config = dict(
    crop_scale_min=1,
    vocab_size=4585,
    decoder_mlp_ratio=4,
    decoder_positions='learned',
    optimizer='soap',
    adamw_weight_decay_other_params=0,
)
Rows from block 2 of the image encoder of a small image captioner, named by matrix and row number. Rows with one number belong to one neuron. Each number is 50 + 15 x the weight over its row's rms, rounded and kept within 0 to 99. All counts start at 0. After the name is the row's rms in percent of the matrix's.
After each neuron's rows are labels from the 100 images, of 14848, where the neuron reaches its highest value: "colour at peak" is the nearest of a few named colours to the mean colour under the peak. Only what is clearly more common there than usual is listed. The data: photos with spoken descriptions (Open Images, Localized Narratives).
# fc1: MLP up (encoder.blocks.2.mlp.fc1.weight, 768x192), inputs 64-127
# fc2: MLP down (encoder.blocks.2.mlp.fc2.weight, 192x768, transposed), outputs 64-127

fc1.304 078:45 50 50 50 53 58 50 70 42 50 53 26 57 72 36 53 44 86 30 50 33 50 50 50 50 35 50 68 50 50 50 68 50 50 50 51 50 14 20 68 50 40 41 50 50 44 50 50 61 50 73 21 50 50 84 56 50 38 62 53 48 61 50 50
fc2.304 083:50 50 50 50 50 41 50 44 66 66 50 39 50 50 50 50 50 50 50 58 50 44 42 50 23 41 66 50 50 42 48 84 49 50 50 50 00 62 84 50 49 50 46 50 50 50 63 35 37 50 50 50 50 31 50 38 50 50 48 50 50 47 50 52
colour at peak: black

fc1.580 098:50 50 45 35 50 50 50 43 50 50 50 50 50 70 78 50 30 83 50 83 50 50 50 50 50 50 80 50 58 48 50 50 50 50 61 50 50 55 50 31 49 50 01 61 50 59 50 52 50 47 49 44 50 50 50 07 46 68 47 54 50 50 50 50
fc2.580 098:50 38 50 40 65 82 27 50 84 41 50 50 50 50 49 49 50 49 48 99 50 50 50 45 50 36 50 39 60 50 50 52 01 50 50 40 50 81 51 50 50 50 50 50 71 59 54 68 50 77 51 50 72 50 50 50 50 50 50 40 50 50 63 53
colour at peak: orange

fc1.308 072:42 19 50 50 33 50 54 50 50 68 50 50 50 50 50 50 50 50 61 59 50 34 31 28 45 28 67 50 50 50 50 42 31 62 50 50 15 04 50 50 33 50 50 50 45 50 50 50 50 50 10 48 57 61 50 48 78 50 50 50 35 55 62 50
fc2.308 100:50 43 66 50 46 57 50 84 71 50 50 50 37 28 59 50 50 50 50 70 42 64 24 50 35 38 50 72 69 51 50 50 50 45 50 50 05 05 50 50 50 50 50 17 50 50 50 55 50 50 50 50 50 50 26 55 50 50 84 50 83 88 62 50
colour at peak: pink

fc1.432 086:50 50 86 53 20 50 50 50 47 38 74 50 62 50 71 50 45 62 49 50 66 50 50 27 50 74 60 50 40 12 50 41 50 57 50 50 73 50 39 50 50 50 56 50 19 53 50 13 75 50 50 50 22 50 50 32 50 50 50 49 77 75 50 12
fc2.432 086:36 50 50 50 50 50 50 50 50 50 72 64 62 44 41 50 50 72 43 24 73 49 43 50 50 74 50 37 50 59 37 50 50 50 45 58 50 12 48 50 50 50 52 50 43 55 50 16 63 50 50 86 50 78 31 50 50 50 58 50 00 60 45 50
colour at peak: white

fc1.213 074:50 50 49 52 51 50 43 50 50 50 46 81 50 55 46 63 50 92 50 79 68 78 50 52 31 54 27 50 50 50 65 23 50 50 31 67 50 15 79 50 50 50 69 50 38 50 54 64 23 67 58 50 50 52 79 36 34 48 50 40 60 44 21 78
fc2.213 066:50 41 50 50 30 50 50 67 50 53 50 41 55 50 25 50 45 50 50 92 00 50 50 50 21 13 50 50 50 50 00 50 15 30 50 46 50 50 50 95 50 50 50 64 50 50 50 19 30 50 50 50 23 41 33 64 16 74 56 52 44 50 41 50
colour at peak: white; pink

fc1.338 112:52 52 46 50 64 50 50 54 50 50 44 47 50 38 67 47 50 44 50 31 47 50 50 50 50 50 33 50 50 69 59 50 36 56 39 51 50 50 55 50 37 50 52 56 89 50 50 96 50 55 50 50 83 50 60 50 50 11 06 36 71 75 50 59
fc2.338 097:49 49 50 50 68 68 50 50 26 03 47 50 51 81 35 17 13 82 50 50 78 68 50 50 50 59 50 36 47 36 50 50 50 17 40 82 13 35 75 50 50 35 26 50 84 56 22 69 50 50 50 77 50 50 50 50 49 50 50 57 17 05 26 50
colour at peak: red

fc1.253 099:44 32 50 83 51 58 50 91 50 57 50 50 48 50 50 50 50 85 50 30 26 50 32 50 70 50 50 50 40 50 30 42 50 50 50 50 50 73 50 50 50 68 42 50 44 50 50 50 26 58 50 50 50 77 50 55 96 50 42 50 46 50 41 50
fc2.253 099:50 43 50 50 43 43 50 00 50 32 50 41 50 50 50 50 44 89 50 50 50 50 50 50 97 50 51 07 12 21 50 50 54 25 50 57 61 22 50 70 50 00 69 99 50 50 81 50 50 50 50 50 50 50 25 50 40 79 50 84 50 85 34 61
colour at peak: grey; pink

fc1.223 148:50 50 39 50 37 50 50 50 54 50 53 50 50 26 60 50 50 34 57 50 55 50 50 50 59 50 20 32 48 50 47 50 55 70 31 83 34 66 50 50 62 50 70 61 95 11 42 50 42 50 56 50 50 50 50 58 50 50 28 44 50 40 49 53
fc2.223 118:32 43 37 50 54 50 50 63 36 50 65 50 30 18 17 45 50 72 50 44 25 50 50 99 50 50 86 50 50 50 50 50 50 15 50 50 50 65 50 40 50 50 50 50 93 53 50 55 50 50 62 57 79 39 50 14 50 50 50 63 50 79 50 37
colour at peak: blue

fc1.386 065:50 50 50 50 44 61 50 49 24 61 50 25 50 87 50 29 37 50 50 50 50 50 50 50 50 50 29 50 50 50 50 40 03 57 50 50 66 50 50 59 77 50 50 44 50 50 50 59 41 50 00 50 50 50 50 50 50 35 50 34 23 50 69 50
fc2.386 083:50 50 43 50 79 26 50 50 50 50 50 50 50 37 62 39 42 64 13 63 38 50 83 50 50 38 50 50 50 00 52 73 50 46 37 50 50 72 99 62 55 50 33 62 50 50 45 50 50 50 50 50 50 67 65 45 49 50 50 23 50 50 50 50
colour at peak: white

fc1.20 116:35 50 50 50 50 53 50 50 83 40 50 44 30 37 58 50 50 50 46 74 37 50 59 82 18 50 38 50 50 50 49 75 28 71 50 39 50 32 33 50 50 48 53 75 52 50 21 50 50 50 50 63 20 38 50 50 50 87 45 50 39 42 51 78
fc2.20 113:50 50 26 50 50 50 50 86 54 50 50 50 50 50 50 50 28 60 71 07 50 49 50 97 08 64 67 50 40 60 50 38 61 50 66 50 50 29 50 50 58 87 50 79 11 50 31 50 61 50 50 63 50 46 36 50 37 59 33 50 37 00 50 50
colour at peak: pink

fc1.31 092:50 34 50 80 32 50 50 74 50 20 38 50 50 50 50 52 06 32 57 50 55 70 50 50 50 50 50 50 61 50 48 56 25 08 50 50 62 58 66 57 59 39 52 50 50 71 50 50 07 50 55 38 50 97 67 50 99 62 38 79 50 62 54 37
fc2.31 097:32 84 24 50 61 43 56 50 50 50 51 43 71 52 57 72 00 50 73 47 99 43 47 50 75 50 36 50 47 50 50 52 50 50 60 76 63 50 61 38 50 50 50 49 50 50 50 50 26 54 86 50 50 28 68 50 09 50 14 50 50 72 35 45
colour at peak: grey

fc1.287 095:50 50 50 99 50 62 50 56 50 50 50 67 45 50 50 70 50 50 50 50 43 26 17 57 47 50 55 33 57 46 09 58 50 77 59 50 65 50 49 50 50 50 50 42 24 58 50 50 50 50 00 50 50 49 50 50 45 48 53 23 50 50 50 50
fc2.287 099:50 50 50 41 23 50 21 50 50 43 66 80 50 35 16 77 35 34 69 36 73 50 50 50 50 68 18 73 49 50 42 50 42 50 64 55 50 99 99 47 94 40 38 26 43 60 43 69 39 27 50 50 50 50 46 67 38 53 50 71 50 50 80 50
colour at peak: white; pink

fc1.541 120:40 71 79 50 50 50 45 48 50 52 50 29 18 54 50 46 48 50 50 24 47 50 34 50 35 50 50 56 54 38 51 47 50 50 28 52 50 55 50 41 99 50 49 50 50 50 50 65 67 50 43 34 50 27 50 40 73 50 77 50 34 50 50 50
fc2.541 102:50 92 30 44 49 62 28 50 60 68 45 50 50 61 67 59 50 50 54 22 50 36 32 50 50 70 50 85 37 38 47 50 50 61 40 37 17 50 40 99 42 52 50 53 50 83 26 47 50 50 50 51 50 45 46 45 74 50 50 50 50 54 30 50
colour at peak: pink

fc1.701 070:39 53 48 20 46 53 55 50 50 34 82 50 43 94 50 55 69 50 50 57 50 62 50 50 44 57 50 59 88 50 50 50 81 18 22 50 50 11 00 50 50 50 41 51 50 50 55 53 50 50 45 50 50 38 50 50 50 50 39 01 74 50 61 34
fc2.701 091:41 50 50 50 50 80 59 69 50 50 50 55 58 50 50 14 50 50 50 50 50 55 50 73 50 36 50 50 50 44 50 50 50 50 75 53 10 50 50 46 50 61 25 26 45 58 75 71 50 50 57 26 50 58 17 50 64 50 50 50 21 50 50 67
colour at peak: green

fc1.502 097:34 49 38 35 50 50 81 50 50 50 55 50 50 72 50 50 50 50 50 15 15 50 50 50 41 50 50 50 50 50 50 99 50 64 50 50 67 50 58 85 43 50 50 50 50 31 50 13 51 50 50 50 53 24 50 50 50 50 50 27 48 50 20 61
fc2.502 100:52 39 77 50 50 56 50 50 75 50 51 47 50 50 85 50 50 50 40 47 50 79 70 34 70 50 50 52 50 47 50 50 50 50 29 50 50 50 54 50 50 50 67 77 58 62 46 81 13 59 73 19 82 50 50 53 50 52 27 50 39 50 19 50
colour at peak: black

fc1.49 077:50 59 48 50 50 50 59 21 82 99 61 50 30 50 78 50 50 50 50 51 50 29 50 24 50 50 50 44 50 32 60 50 52 18 50 70 89 50 42 54 50 62 50 47 66 50 78 46 79 50 13 34 50 50 50 50 50 84 84 50 60 62 50 49
fc2.49 091:52 38 32 39 50 50 50 50 49 30 49 23 42 26 50 50 50 50 35 53 47 50 91 51 69 50 39 42 50 50 78 30 50 50 46 82 50 50 50 50 81 42 51 67 50 50 45 50 49 50 78 50 50 50 45 50 50 24 50 50 54 48 84 50
colour at peak: grey

fc1.493 096:50 14 44 50 30 50 50 27 50 71 19 50 87 70 50 32 46 43 50 50 50 50 50 50 31 50 50 50 40 50 50 50 50 35 02 50 50 46 50 50 62 50 50 50 56 64 59 50 69 50 30 55 41 50 50 64 00 50 15 84 44 50 50 50
fc2.493 095:50 29 50 50 40 24 61 45 79 50 45 41 80 50 69 55 10 26 59 64 19 49 67 50 57 33 50 41 50 46 49 50 98 40 73 75 50 50 50 31 50 66 41 50 50 31 50 50 50 68 50 71 39 43 69 50 44 50 50 84 50 59 50 50
colour at peak: black

fc1.372 150:56 33 50 36 50 59 33 50 46 27 50 50 77 50 50 50 48 50 50 60 50 50 50 50 49 50 64 47 50 42 58 60 64 50 50 50 71 43 60 66 50 51 50 58 50 50 62 50 47 50 50 42 52 75 50 50 44 50 63 52 50 69 47 43
fc2.372 130:82 51 95 60 58 55 50 50 50 61 25 24 50 80 50 73 57 50 50 50 50 50 50 50 71 50 58 50 70 66 15 50 52 65 50 50 50 64 33 50 50 50 50 50 50 63 50 99 50 61 36 29 50 23 50 39 52 78 50 50 50 50 45 50
colour at peak: blue

fc1.89 093:50 26 50 50 63 06 50 50 31 55 50 48 50 39 40 39 50 45 41 50 71 50 50 72 50 62 50 50 56 50 50 72 52 41 50 51 50 56 50 00 50 69 50 50 81 20 50 64 99 52 50 34 84 50 50 55 50 50 23 50 62 70 50 26
fc2.89 098:49 50 22 50 50 50 50 50 50 50 50 50 50 32 50 29 58 52 36 57 50 50 50 50 50 60 50 48 50 50 06 50 50 50 45 28 43 28 24 50 50 50 14 49 52 50 50 50 61 73 50 50 50 49 46 61 50 50 50 56 64 77 50 60
colour at peak: red

fc1.263 094:66 50 50 28 50 78 60 40 50 32 50 50 50 50 60 50 50 50 50 82 55 51 36 56 58 50 38 50 34 50 50 71 50 50 41 89 55 50 26 62 58 50 68 50 50 50 66 50 73 50 50 50 50 53 08 50 99 80 56 75 31 50 50 50
fc2.263 095:53 50 99 50 42 50 50 50 29 50 50 42 50 53 51 27 19 50 46 50 43 50 56 50 50 50 50 50 09 50 50 50 67 50 78 50 50 67 53 50 59 47 56 49 31 50 50 50 50 75 50 50 34 40 50 82 50 79 50 50 50 37 46 68
colour at peak: pink

fc1.270 079:50 50 60 50 50 99 54 71 50 50 50 50 50 51 50 67 50 59 50 61 58 50 57 35 50 50 26 75 72 50 76 87 68 50 50 08 48 89 35 50 50 50 26 52 72 45 99 48 33 50 24 50 95 50 40 50 45 43 19 50 50 50 50 36
fc2.270 084:34 50 50 50 46 50 50 50 50 56 37 68 50 50 50 50 50 50 16 95 50 50 50 40 50 32 50 74 50 61 44 50 53 39 47 50 63 50 50 43 50 50 23 71 73 50 50 50 49 42 52 50 44 53 50 13 50 50 50 50 50 50 73 56
colour at peak: white

fc1.626 091:50 60 17 50 50 50 50 50 50 50 50 50 50 41 46 50 50 50 50 50 50 50 50 50 21 34 57 50 51 33 40 50 49 50 50 30 09 58 42 16 19 88 68 50 00 50 69 50 52 50 62 50 10 50 50 50 50 50 21 50 50 26 50 37
fc2.626 100:50 40 50 29 50 50 50 50 50 50 38 50 50 50 50 50 69 50 50 50 50 50 75 50 50 46 54 50 50 50 86 63 53 50 50 48 50 50 97 63 33 38 60 31 50 50 50 50 50 50 65 50 58 63 50 50 50 49 53 50 50 50 64 50
colour at peak: black

fc1.621 133:50 50 50 50 50 66 53 50 57 50 50 48 51 50 50 50 50 54 50 00 33 70 49 62 50 54 60 50 59 50 43 47 52 54 50 49 50 63 50 50 50 50 54 50 52 50 48 50 50 56 50 50 43 69 50 57 49 50 44 38 50 28 50 78
fc2.621 123:50 50 99 50 50 80 31 62 50 50 50 07 54 78 63 50 50 50 34 47 50 74 50 50 51 50 50 50 50 54 53 50 50 50 32 70 50 28 50 50 50 50 50 36 50 38 51 76 50 45 59 58 50 31 08 33 50 55 47 50 46 37 39 73
colour at peak: cyan

fc1.183 118:36 71 13 92 50 50 42 41 52 50 50 50 33 50 50 34 50 52 20 15 67 57 52 50 79 50 50 50 35 50 34 50 54 50 18 50 50 19 50 50 00 50 11 42 50 35 50 50 50 22 50 77 50 50 50 68 50 50 23 50 36 50 50 50
fc2.183 107:50 38 80 79 47 30 50 63 50 52 50 50 50 50 52 20 12 69 99 50 50 50 50 39 67 50 50 47 84 50 34 50 50 26 50 92 53 68 47 50 44 50 00 50 50 50 35 40 50 62 00 48 40 50 46 50 61 50 50 49 61 40 11 77
colour at peak: black

fc1.117 093:50 50 41 50 50 50 39 50 74 50 78 66 41 50 28 44 73 50 40 50 50 40 50 67 50 84 58 40 36 50 20 26 50 16 50 59 34 25 50 50 47 46 50 62 00 50 40 54 50 31 69 50 50 26 46 50 45 50 45 50 50 50 50 64
fc2.117 091:50 43 06 50 57 83 50 44 85 70 68 32 56 35 30 47 85 50 75 73 50 30 30 89 71 81 57 50 50 50 50 52 50 37 41 50 50 50 52 24 50 74 50 39 56 42 50 50 70 72 13 39 50 29 50 50 50 43 50 50 50 24 83 23
colour at peak: black

fc1.596 093:50 50 39 56 31 23 24 17 50 50 50 50 50 66 34 50 72 67 50 50 99 50 56 19 50 50 29 50 50 50 43 47 16 50 50 50 50 50 50 50 50 80 50 50 50 50 50 50 50 50 47 88 50 96 50 43 56 50 50 50 46 50 27 37
fc2.596 107:36 50 50 81 32 41 50 50 50 50 50 33 46 50 50 50 13 50 50 50 38 50 50 50 49 50 33 56 84 50 74 26 52 50 64 50 50 50 50 84 16 50 50 14 50 80 51 50 50 50 50 30 50 28 65 84 19 51 08 50 50 50 50 50
colour at peak: grey

fc1.112 140:99 55 07 50 50 86 50 48 06 62 34 50 50 35 50 53 50 50 50 51 50 50 80 60 50 50 50 50 50 54 50 50 50 50 49 50 50 31 50 50 21 59 51 50 59 50 50 61 19 35 52 87 50 50 50 43 50 67 64 28 50 50 40 50
fc2.112 133:50 50 50 64 37 36 38 50 50 78 67 50 58 50 64 50 50 50 32 50 20 50 45 50 50 50 50 50 50 55 50 20 72 59 50 56 43 35 33 46 50 50 43 50 77 50 50 50 18 22 14 50 92 64 36 50 50 48 50 17 61 71 69 99
colour at peak: cyan

fc1.411 093:50 85 50 50 52 00 50 66 38 50 97 50 50 50 44 60 50 50 50 56 50 50 50 50 46 21 50 50 66 52 50 49 36 50 59 50 50 50 50 50 55 50 69 50 71 50 39 50 50 50 50 50 74 50 55 50 68 50 50 50 50 50 50 23
fc2.411 095:48 61 70 50 49 99 50 50 50 60 50 35 67 53 35 99 66 50 57 50 59 50 50 41 50 50 29 88 49 27 26 50 50 50 50 29 56 50 65 50 50 50 50 50 22 70 50 50 25 69 50 38 30 00 52 50 50 59 51 50 50 50 50 50
colour at peak: brown

fc1.533 081:43 94 71 55 50 50 50 50 75 44 52 50 50 61 44 67 50 77 80 12 94 45 58 27 26 50 59 50 50 35 50 58 50 47 39 71 35 50 61 71 50 07 50 46 43 77 50 85 71 50 71 47 50 50 50 50 50 49 50 50 51 80 50 41
fc2.533 080:50 52 50 83 52 38 50 50 56 49 50 50 50 50 50 50 50 50 33 53 33 50 50 50 50 32 50 29 50 50 50 50 46 37 50 69 69 45 50 90 60 50 50 50 99 50 50 50 50 38 50 50 42 50 50 39 50 42 44 50 47 50 50 54
colour at peak: green

fc1.137 155:50 74 50 47 50 50 50 52 38 38 50 50 50 57 50 52 50 55 50 99 35 61 62 46 85 41 60 67 59 50 50 58 50 48 50 50 50 60 50 51 50 50 00 37 46 52 50 35 56 47 50 42 77 53 29 33 58 50 35 44 46 50 85 60
fc2.137 129:50 50 93 50 54 82 50 50 50 89 13 26 50 50 48 46 50 42 37 50 37 69 51 50 99 50 58 50 47 47 26 43 19 50 21 50 50 51 27 41 50 50 50 50 50 50 46 83 49 50 33 44 66 15 41 45 50 50 52 50 45 48 70 50
colour at peak: white

fc1.704 072:50 50 50 18 50 63 36 50 50 50 50 56 50 22 92 50 50 26 24 50 38 50 50 50 50 50 50 77 74 25 61 50 50 20 50 51 50 50 50 50 85 57 50 50 61 50 70 50 50 62 50 34 50 50 50 43 35 50 50 33 30 29 50 50
fc2.704 092:50 35 78 60 50 59 50 50 35 50 50 70 40 51 50 47 50 50 47 50 31 71 50 50 50 70 50 54 50 50 50 50 50 50 50 61 73 50 50 72 50 50 66 56 50 50 50 50 50 50 65 50 58 50 67 77 50 65 50 50 50 77 70 68
colour at peak: brown

fc1.686 114:62 50 62 44 50 50 49 50 44 50 37 50 75 99 84 50 45 67 50 55 66 55 50 50 46 61 50 63 65 41 58 50 50 50 45 50 58 50 50 50 39 50 50 50 50 50 57 50 50 57 50 50 70 98 68 50 38 73 50 06 51 69 34 31
fc2.686 100:60 50 50 19 30 73 50 50 50 50 50 77 76 51 01 50 75 43 50 50 80 66 50 50 50 50 50 47 50 49 36 18 59 50 50 60 99 64 50 25 50 59 50 50 43 65 50 50 61 50 66 42 50 50 50 50 40 50 43 27 50 99 50 50
colour at peak: brown

fc1.143 112:73 50 61 56 50 50 11 81 50 50 59 50 53 50 06 50 50 41 69 50 50 27 50 63 35 34 27 27 41 50 46 36 50 99 50 25 50 50 50 50 50 50 72 45 47 52 50 50 50 56 44 50 46 50 50 50 50 50 50 50 44 43 25 50
fc2.143 100:50 50 70 50 50 50 50 19 50 66 50 50 50 33 50 50 49 50 54 87 45 58 50 76 50 24 50 38 62 70 50 50 35 50 69 57 67 50 50 50 50 50 50 56 62 54 50 50 50 50 50 50 50 50 50 15 50 43 46 50 50 58 50 50
colour at peak: white; pink

fc1.274 118:50 50 33 50 29 50 50 50 50 50 50 50 17 60 99 47 61 50 60 50 50 50 47 60 50 32 19 50 50 29 65 50 50 58 50 46 50 75 25 76 59 50 50 99 52 50 50 40 50 50 50 00 50 64 46 50 29 55 37 50 50 50 50 50
fc2.274 100:55 50 35 50 50 52 79 99 50 50 50 50 45 99 46 50 42 48 76 13 50 68 50 50 22 50 50 23 46 72 50 52 50 50 59 43 50 81 50 50 88 50 19 22 45 53 50 50 50 61 52 50 90 44 50 41 33 50 50 59 74 50 49 50
colour at peak: red

fc1.453 092:50 34 50 45 56 32 37 93 50 50 42 50 50 69 05 50 38 50 73 50 74 95 29 50 30 50 50 50 50 50 46 50 61 79 27 20 50 50 54 50 50 12 50 50 50 99 50 50 62 50 50 29 65 50 50 50 90 50 55 34 50 37 50 93
fc2.453 093:50 29 60 54 77 33 50 33 50 49 64 79 50 46 72 50 67 48 50 46 47 35 76 50 50 57 51 50 76 56 08 50 50 50 50 62 50 50 79 50 79 37 50 44 50 50 45 76 00 50 50 77 65 29 40 63 50 50 74 50 50 50 70 51
colour at peak: white; pink

fc1.535 156:84 80 11 50 39 50 50 33 50 50 50 50 48 99 50 30 56 50 64 50 50 31 50 66 50 50 57 38 58 50 50 57 73 50 50 50 50 90 50 24 38 23 50 56 38 50 50 59 50 50 50 93 49 73 42 50 55 28 50 22 50 50 50 00
fc2.535 137:50 50 50 44 75 50 50 50 50 50 38 50 84 50 50 79 46 50 63 50 50 44 17 50 50 50 49 37 50 50 50 41 62 53 50 94 50 95 55 50 50 60 62 31 50 50 54 40 45 28 26 50 57 50 17 50 57 41 12 55 37 63 53 68
colour at peak: blue

fc1.725 084:50 44 37 50 52 50 50 25 50 50 50 50 50 69 50 23 46 50 64 68 27 50 46 62 50 50 51 50 50 50 50 50 45 50 50 00 50 50 50 50 50 50 33 50 00 80 50 50 12 35 63 23 50 50 50 62 83 50 80 50 53 50 65 50
fc2.725 100:50 72 50 41 50 50 51 50 50 50 50 50 46 47 41 50 50 40 43 50 50 50 50 50 44 50 50 53 50 46 50 50 47 30 50 50 00 68 50 50 76 50 32 50 49 50 75 47 43 69 42 50 51 99 50 51 50 16 37 74 62 50 69 50
colour at peak: orange; yellow