From a checkpoint of a small image captioner: encoder num experts 32, encoder width 192.
Rows from block 2 of the image encoder of a small image captioner, named by matrix and row number. Rows with one number belong to one neuron. Each number is 500 + 40 x the weight over its row's rms, rounded and kept within 0 to 999. All counts start at 0. Numbers have three digits each.
After each neuron's rows are labels from the 100 images, of 14848, where the neuron reaches its highest value: "top examples" is what is common among them. Only what is clearly more common there than usual is listed. The data: photos with spoken descriptions (Open Images, Localized Narratives). In brackets: how many of the 100.
# fc1: MLP up (encoder.blocks.2.mlp.fc1.weight, 768x192), inputs 64-127
# fc2: MLP down (encoder.blocks.2.mlp.fc2.weight, 192x768, transposed), outputs 64-127

fc1.351:500500585458376516559520548500500500512500600500500538500500475611500500507500389520500519565500500520500500500511546554543545500543500500500500464522500500500492544549453553500511500466406500
fc2.351:500500500500567500500624500367500500492500420458500524540351500500500500500500552427509443530438579515571500500500500541574500500500500558500432500500436500588500500500534413500500542551500496
top examples: text has "wall" (40); text has "man" (37); text has "holding" (35); text has "wearing" (32)

fc1.706:500500433442466500547502408500530500500489500490500500446388500500500509454525541521595520500501500500583509521528518500556500500500500462500470500500500451524500500435500373490500482432455431
fc2.706:500500515500572341500500524515500500500500500500620500500402500581432477500500500563565508554500571464539500517458559502472490536510500500500472548511500500500604500617500500500500450586500500
top examples: text has "standing" (49)

fc1.479:455500407332442500500500500439500575531500444500547500431500500500494472500500433469500477496459500528500496534429500574500532424500500500500486400524452450500500546485500522500507512500405457
fc2.479:500535500500500500436675500500556522488558460500526531500524396499500500500500638413500531474412553500500500573500467500526533473448500500473500529500500467500500500534530515371526500455543500
top examples: text has "standing" (49); text has "woman" (25)

fc1.267:587543500500500477369500500446500455500500500471500500509544500541353488500500500469521500497474451500500536500526490500616358500554500500523500429526392500517449500459480527573500500500500482
fc2.267:500500479500500454423477611500500445592500462500452483522477400523500507497513500526500500509416511500445485484454500591362500500390467500476500447436500500500500500500473500500498516579457409
top examples: text has "lights" (26)

fc1.341:474500500500570526500499577429515541480504588478500524479500507554500500554530438500494459556431503412593500500620500422468465500456500500479474500621500553500530566500500479500500488511525500
fc2.341:492499500567500481500500500500500500514500500500445475500500500500500324500500499381525500364417500569463576500500443455500497500526453500500500489507500500500500521562500500500500484456492410
top examples: text has "lights" (25)

fc1.559:500500500500500457551428500502500494500559602513492477500402408507500500372500500558500476500511500500500455508500579495462500593518500500500508500500482500473481518500500500500500500496500500
fc2.559:500451500460452488533500500500500427603478500500500500500500500500500500511505658544500500500500562520500583500549623600500500394500500416548500448500559500589363500636500500500500478500503500
top examples: text has "man" (30)

fc1.185:511500599500500500500518535530500614514500566499500529500500500500441500467477500454500542441495449549500512500500500609500538499500500578517558500500500487500500477500500520480610517491500500
fc2.185:550500500500500500500500500500500418500549411500500500556379500586500583500460497449500500500470500598523555515500479512500503517489500513549481547490500477500515519581500510500500505547546504
top examples: text has "standing" (50); text has "holding" (36); text has "man" (34); text has "woman" (25)

fc1.651:500500472375395511500500500412500465490411589500471486500500500500500500467500488549515500529500500571501500496500568590488500500500492508500474500500500500502463438500500522500562500450466500
fc2.651:549500500500500500453609500464538592516603443500500500500431531500564500597500442456500500540478624500484500500518500463508500500500500579461500500482500478593500500545500458500500494500549386
top examples: text has "woman" (26)

fc1.510:500500500500500500620500500500500500500500500500504500500420500653500500488487393500576500531500518500538436500500500500527520468578500500500542547356500500438500576500539541500500508500500500
fc2.510:432500500428500569491537507500503477527500500500500500500500553390497500500444500390500487500500539524500475481469500500500500467500500558500485500500500463500512500524500500534451596487500592
top examples: text has "table" (30)

fc1.41:500415500500504500427430486529500565500516500500500500500500557500500618495463574500603500500500598500500412421551500500500500413500519444501500500490500500437512429500500500460500399500529385
fc2.41:500620500500500498482658500500500500435500512500500500501425500500569547500500500576500500500500500500500500500500500500500645500500500500500500500500500500500515500449500500458500500500436500
top examples: text has "wall" (44)

fc1.522:449500500579500429531500447500499480479500500500500465489514500500457453500500526454500514500500594500500523500540500511537500500500500500500531552550416435500500500425409500581526603513451500
fc2.522:437448544500553562517500502500414500534500500500500506500497500500500500422543473504432534600543500503479499500500480388469500500500594545479500532444500500500615510500500500423417492500478500
top examples: text has "wall" (42)

fc1.662:539532578429450500500592537437492500432601410547521500407500519514443500500500498557551507510429500583500481500500500512500461500500493500536502500500500489500500561564500500555574476612500569
fc2.662:500573535548502500500500521500540441500500446500507500500677584500360445500454521613455474497485573578462497500491500500500500495500500500500471426483500500567500500500500501412483550437480409
top examples: text has "standing" (46)

fc1.34:500429500504614487617356553519500500500530550652500500321474500505500491502500435500500546446531552499516500475500500500482497503500500507500497556500497534500500468500527455500473526521529472
fc2.34:532500470500474500540500500516500507500500511522515500490508500500499500452477500500494500500518515500523508500506417567531519499500500512500500500500536553500500500500438554495619500470500437
top examples: text has "standing" (49); text has "wall" (44); text has "holding" (35)

fc1.376:500500500575500487500500560500500500500500500446500552500475542500500560499487499500500500500530517568500506426500500578500516500537500610505550500500500479457500462500457500500500500500378501
fc2.376:491500500425562500521706500500500500500581398486500500515528500500489662500511500508519500500537584500500570500500515500500554523459492500500460522544500513480513500557442500500475500500494402
top examples: text has "standing" (48); text has "wall" (44); text has "woman" (37); text has "man" (30)

fc1.246:500518566500500481500392500500500500476504500502456559500547500489537462545500431500500501500494505500494557530500493491504480486500500606522503468560471538500473500500516594500500518502531500
fc2.246:500478517500500499500500536500500450612500400500500500469500500500412361532527534509526479500500513500549530577500500530500500500441500500500500486500500441509500500413500500590519600500500456
top examples: text has "lights" (26)

fc1.252:556459527500454463498415487500542448507487500502500483500512563500500480522500459531541500500500500500500377500500462489479500500398500500500500500522500473452467491500502500542500500500574500
fc2.252:453515500533500479500500500483500509570523500456540446400500500500527429500500500500519482500544500500548502491500500500452434500500500520500494558559500500500500549500504500500582500500566530
top examples: text has "lights" (29)

fc1.227:500500579500500545425500485500500500628448500520500500500479500630500500600500500613500500369500500498500500500500500500500476500500399500564500500500500487500500500500458500500500604631500500
fc2.227:591500500500500500450585545500504447500500500500500500416500458511499500552413500434590533500507500521500430500500500500449588500464500425517500500490529497555529562594557500500500500516500514
top examples: text has "table" (31)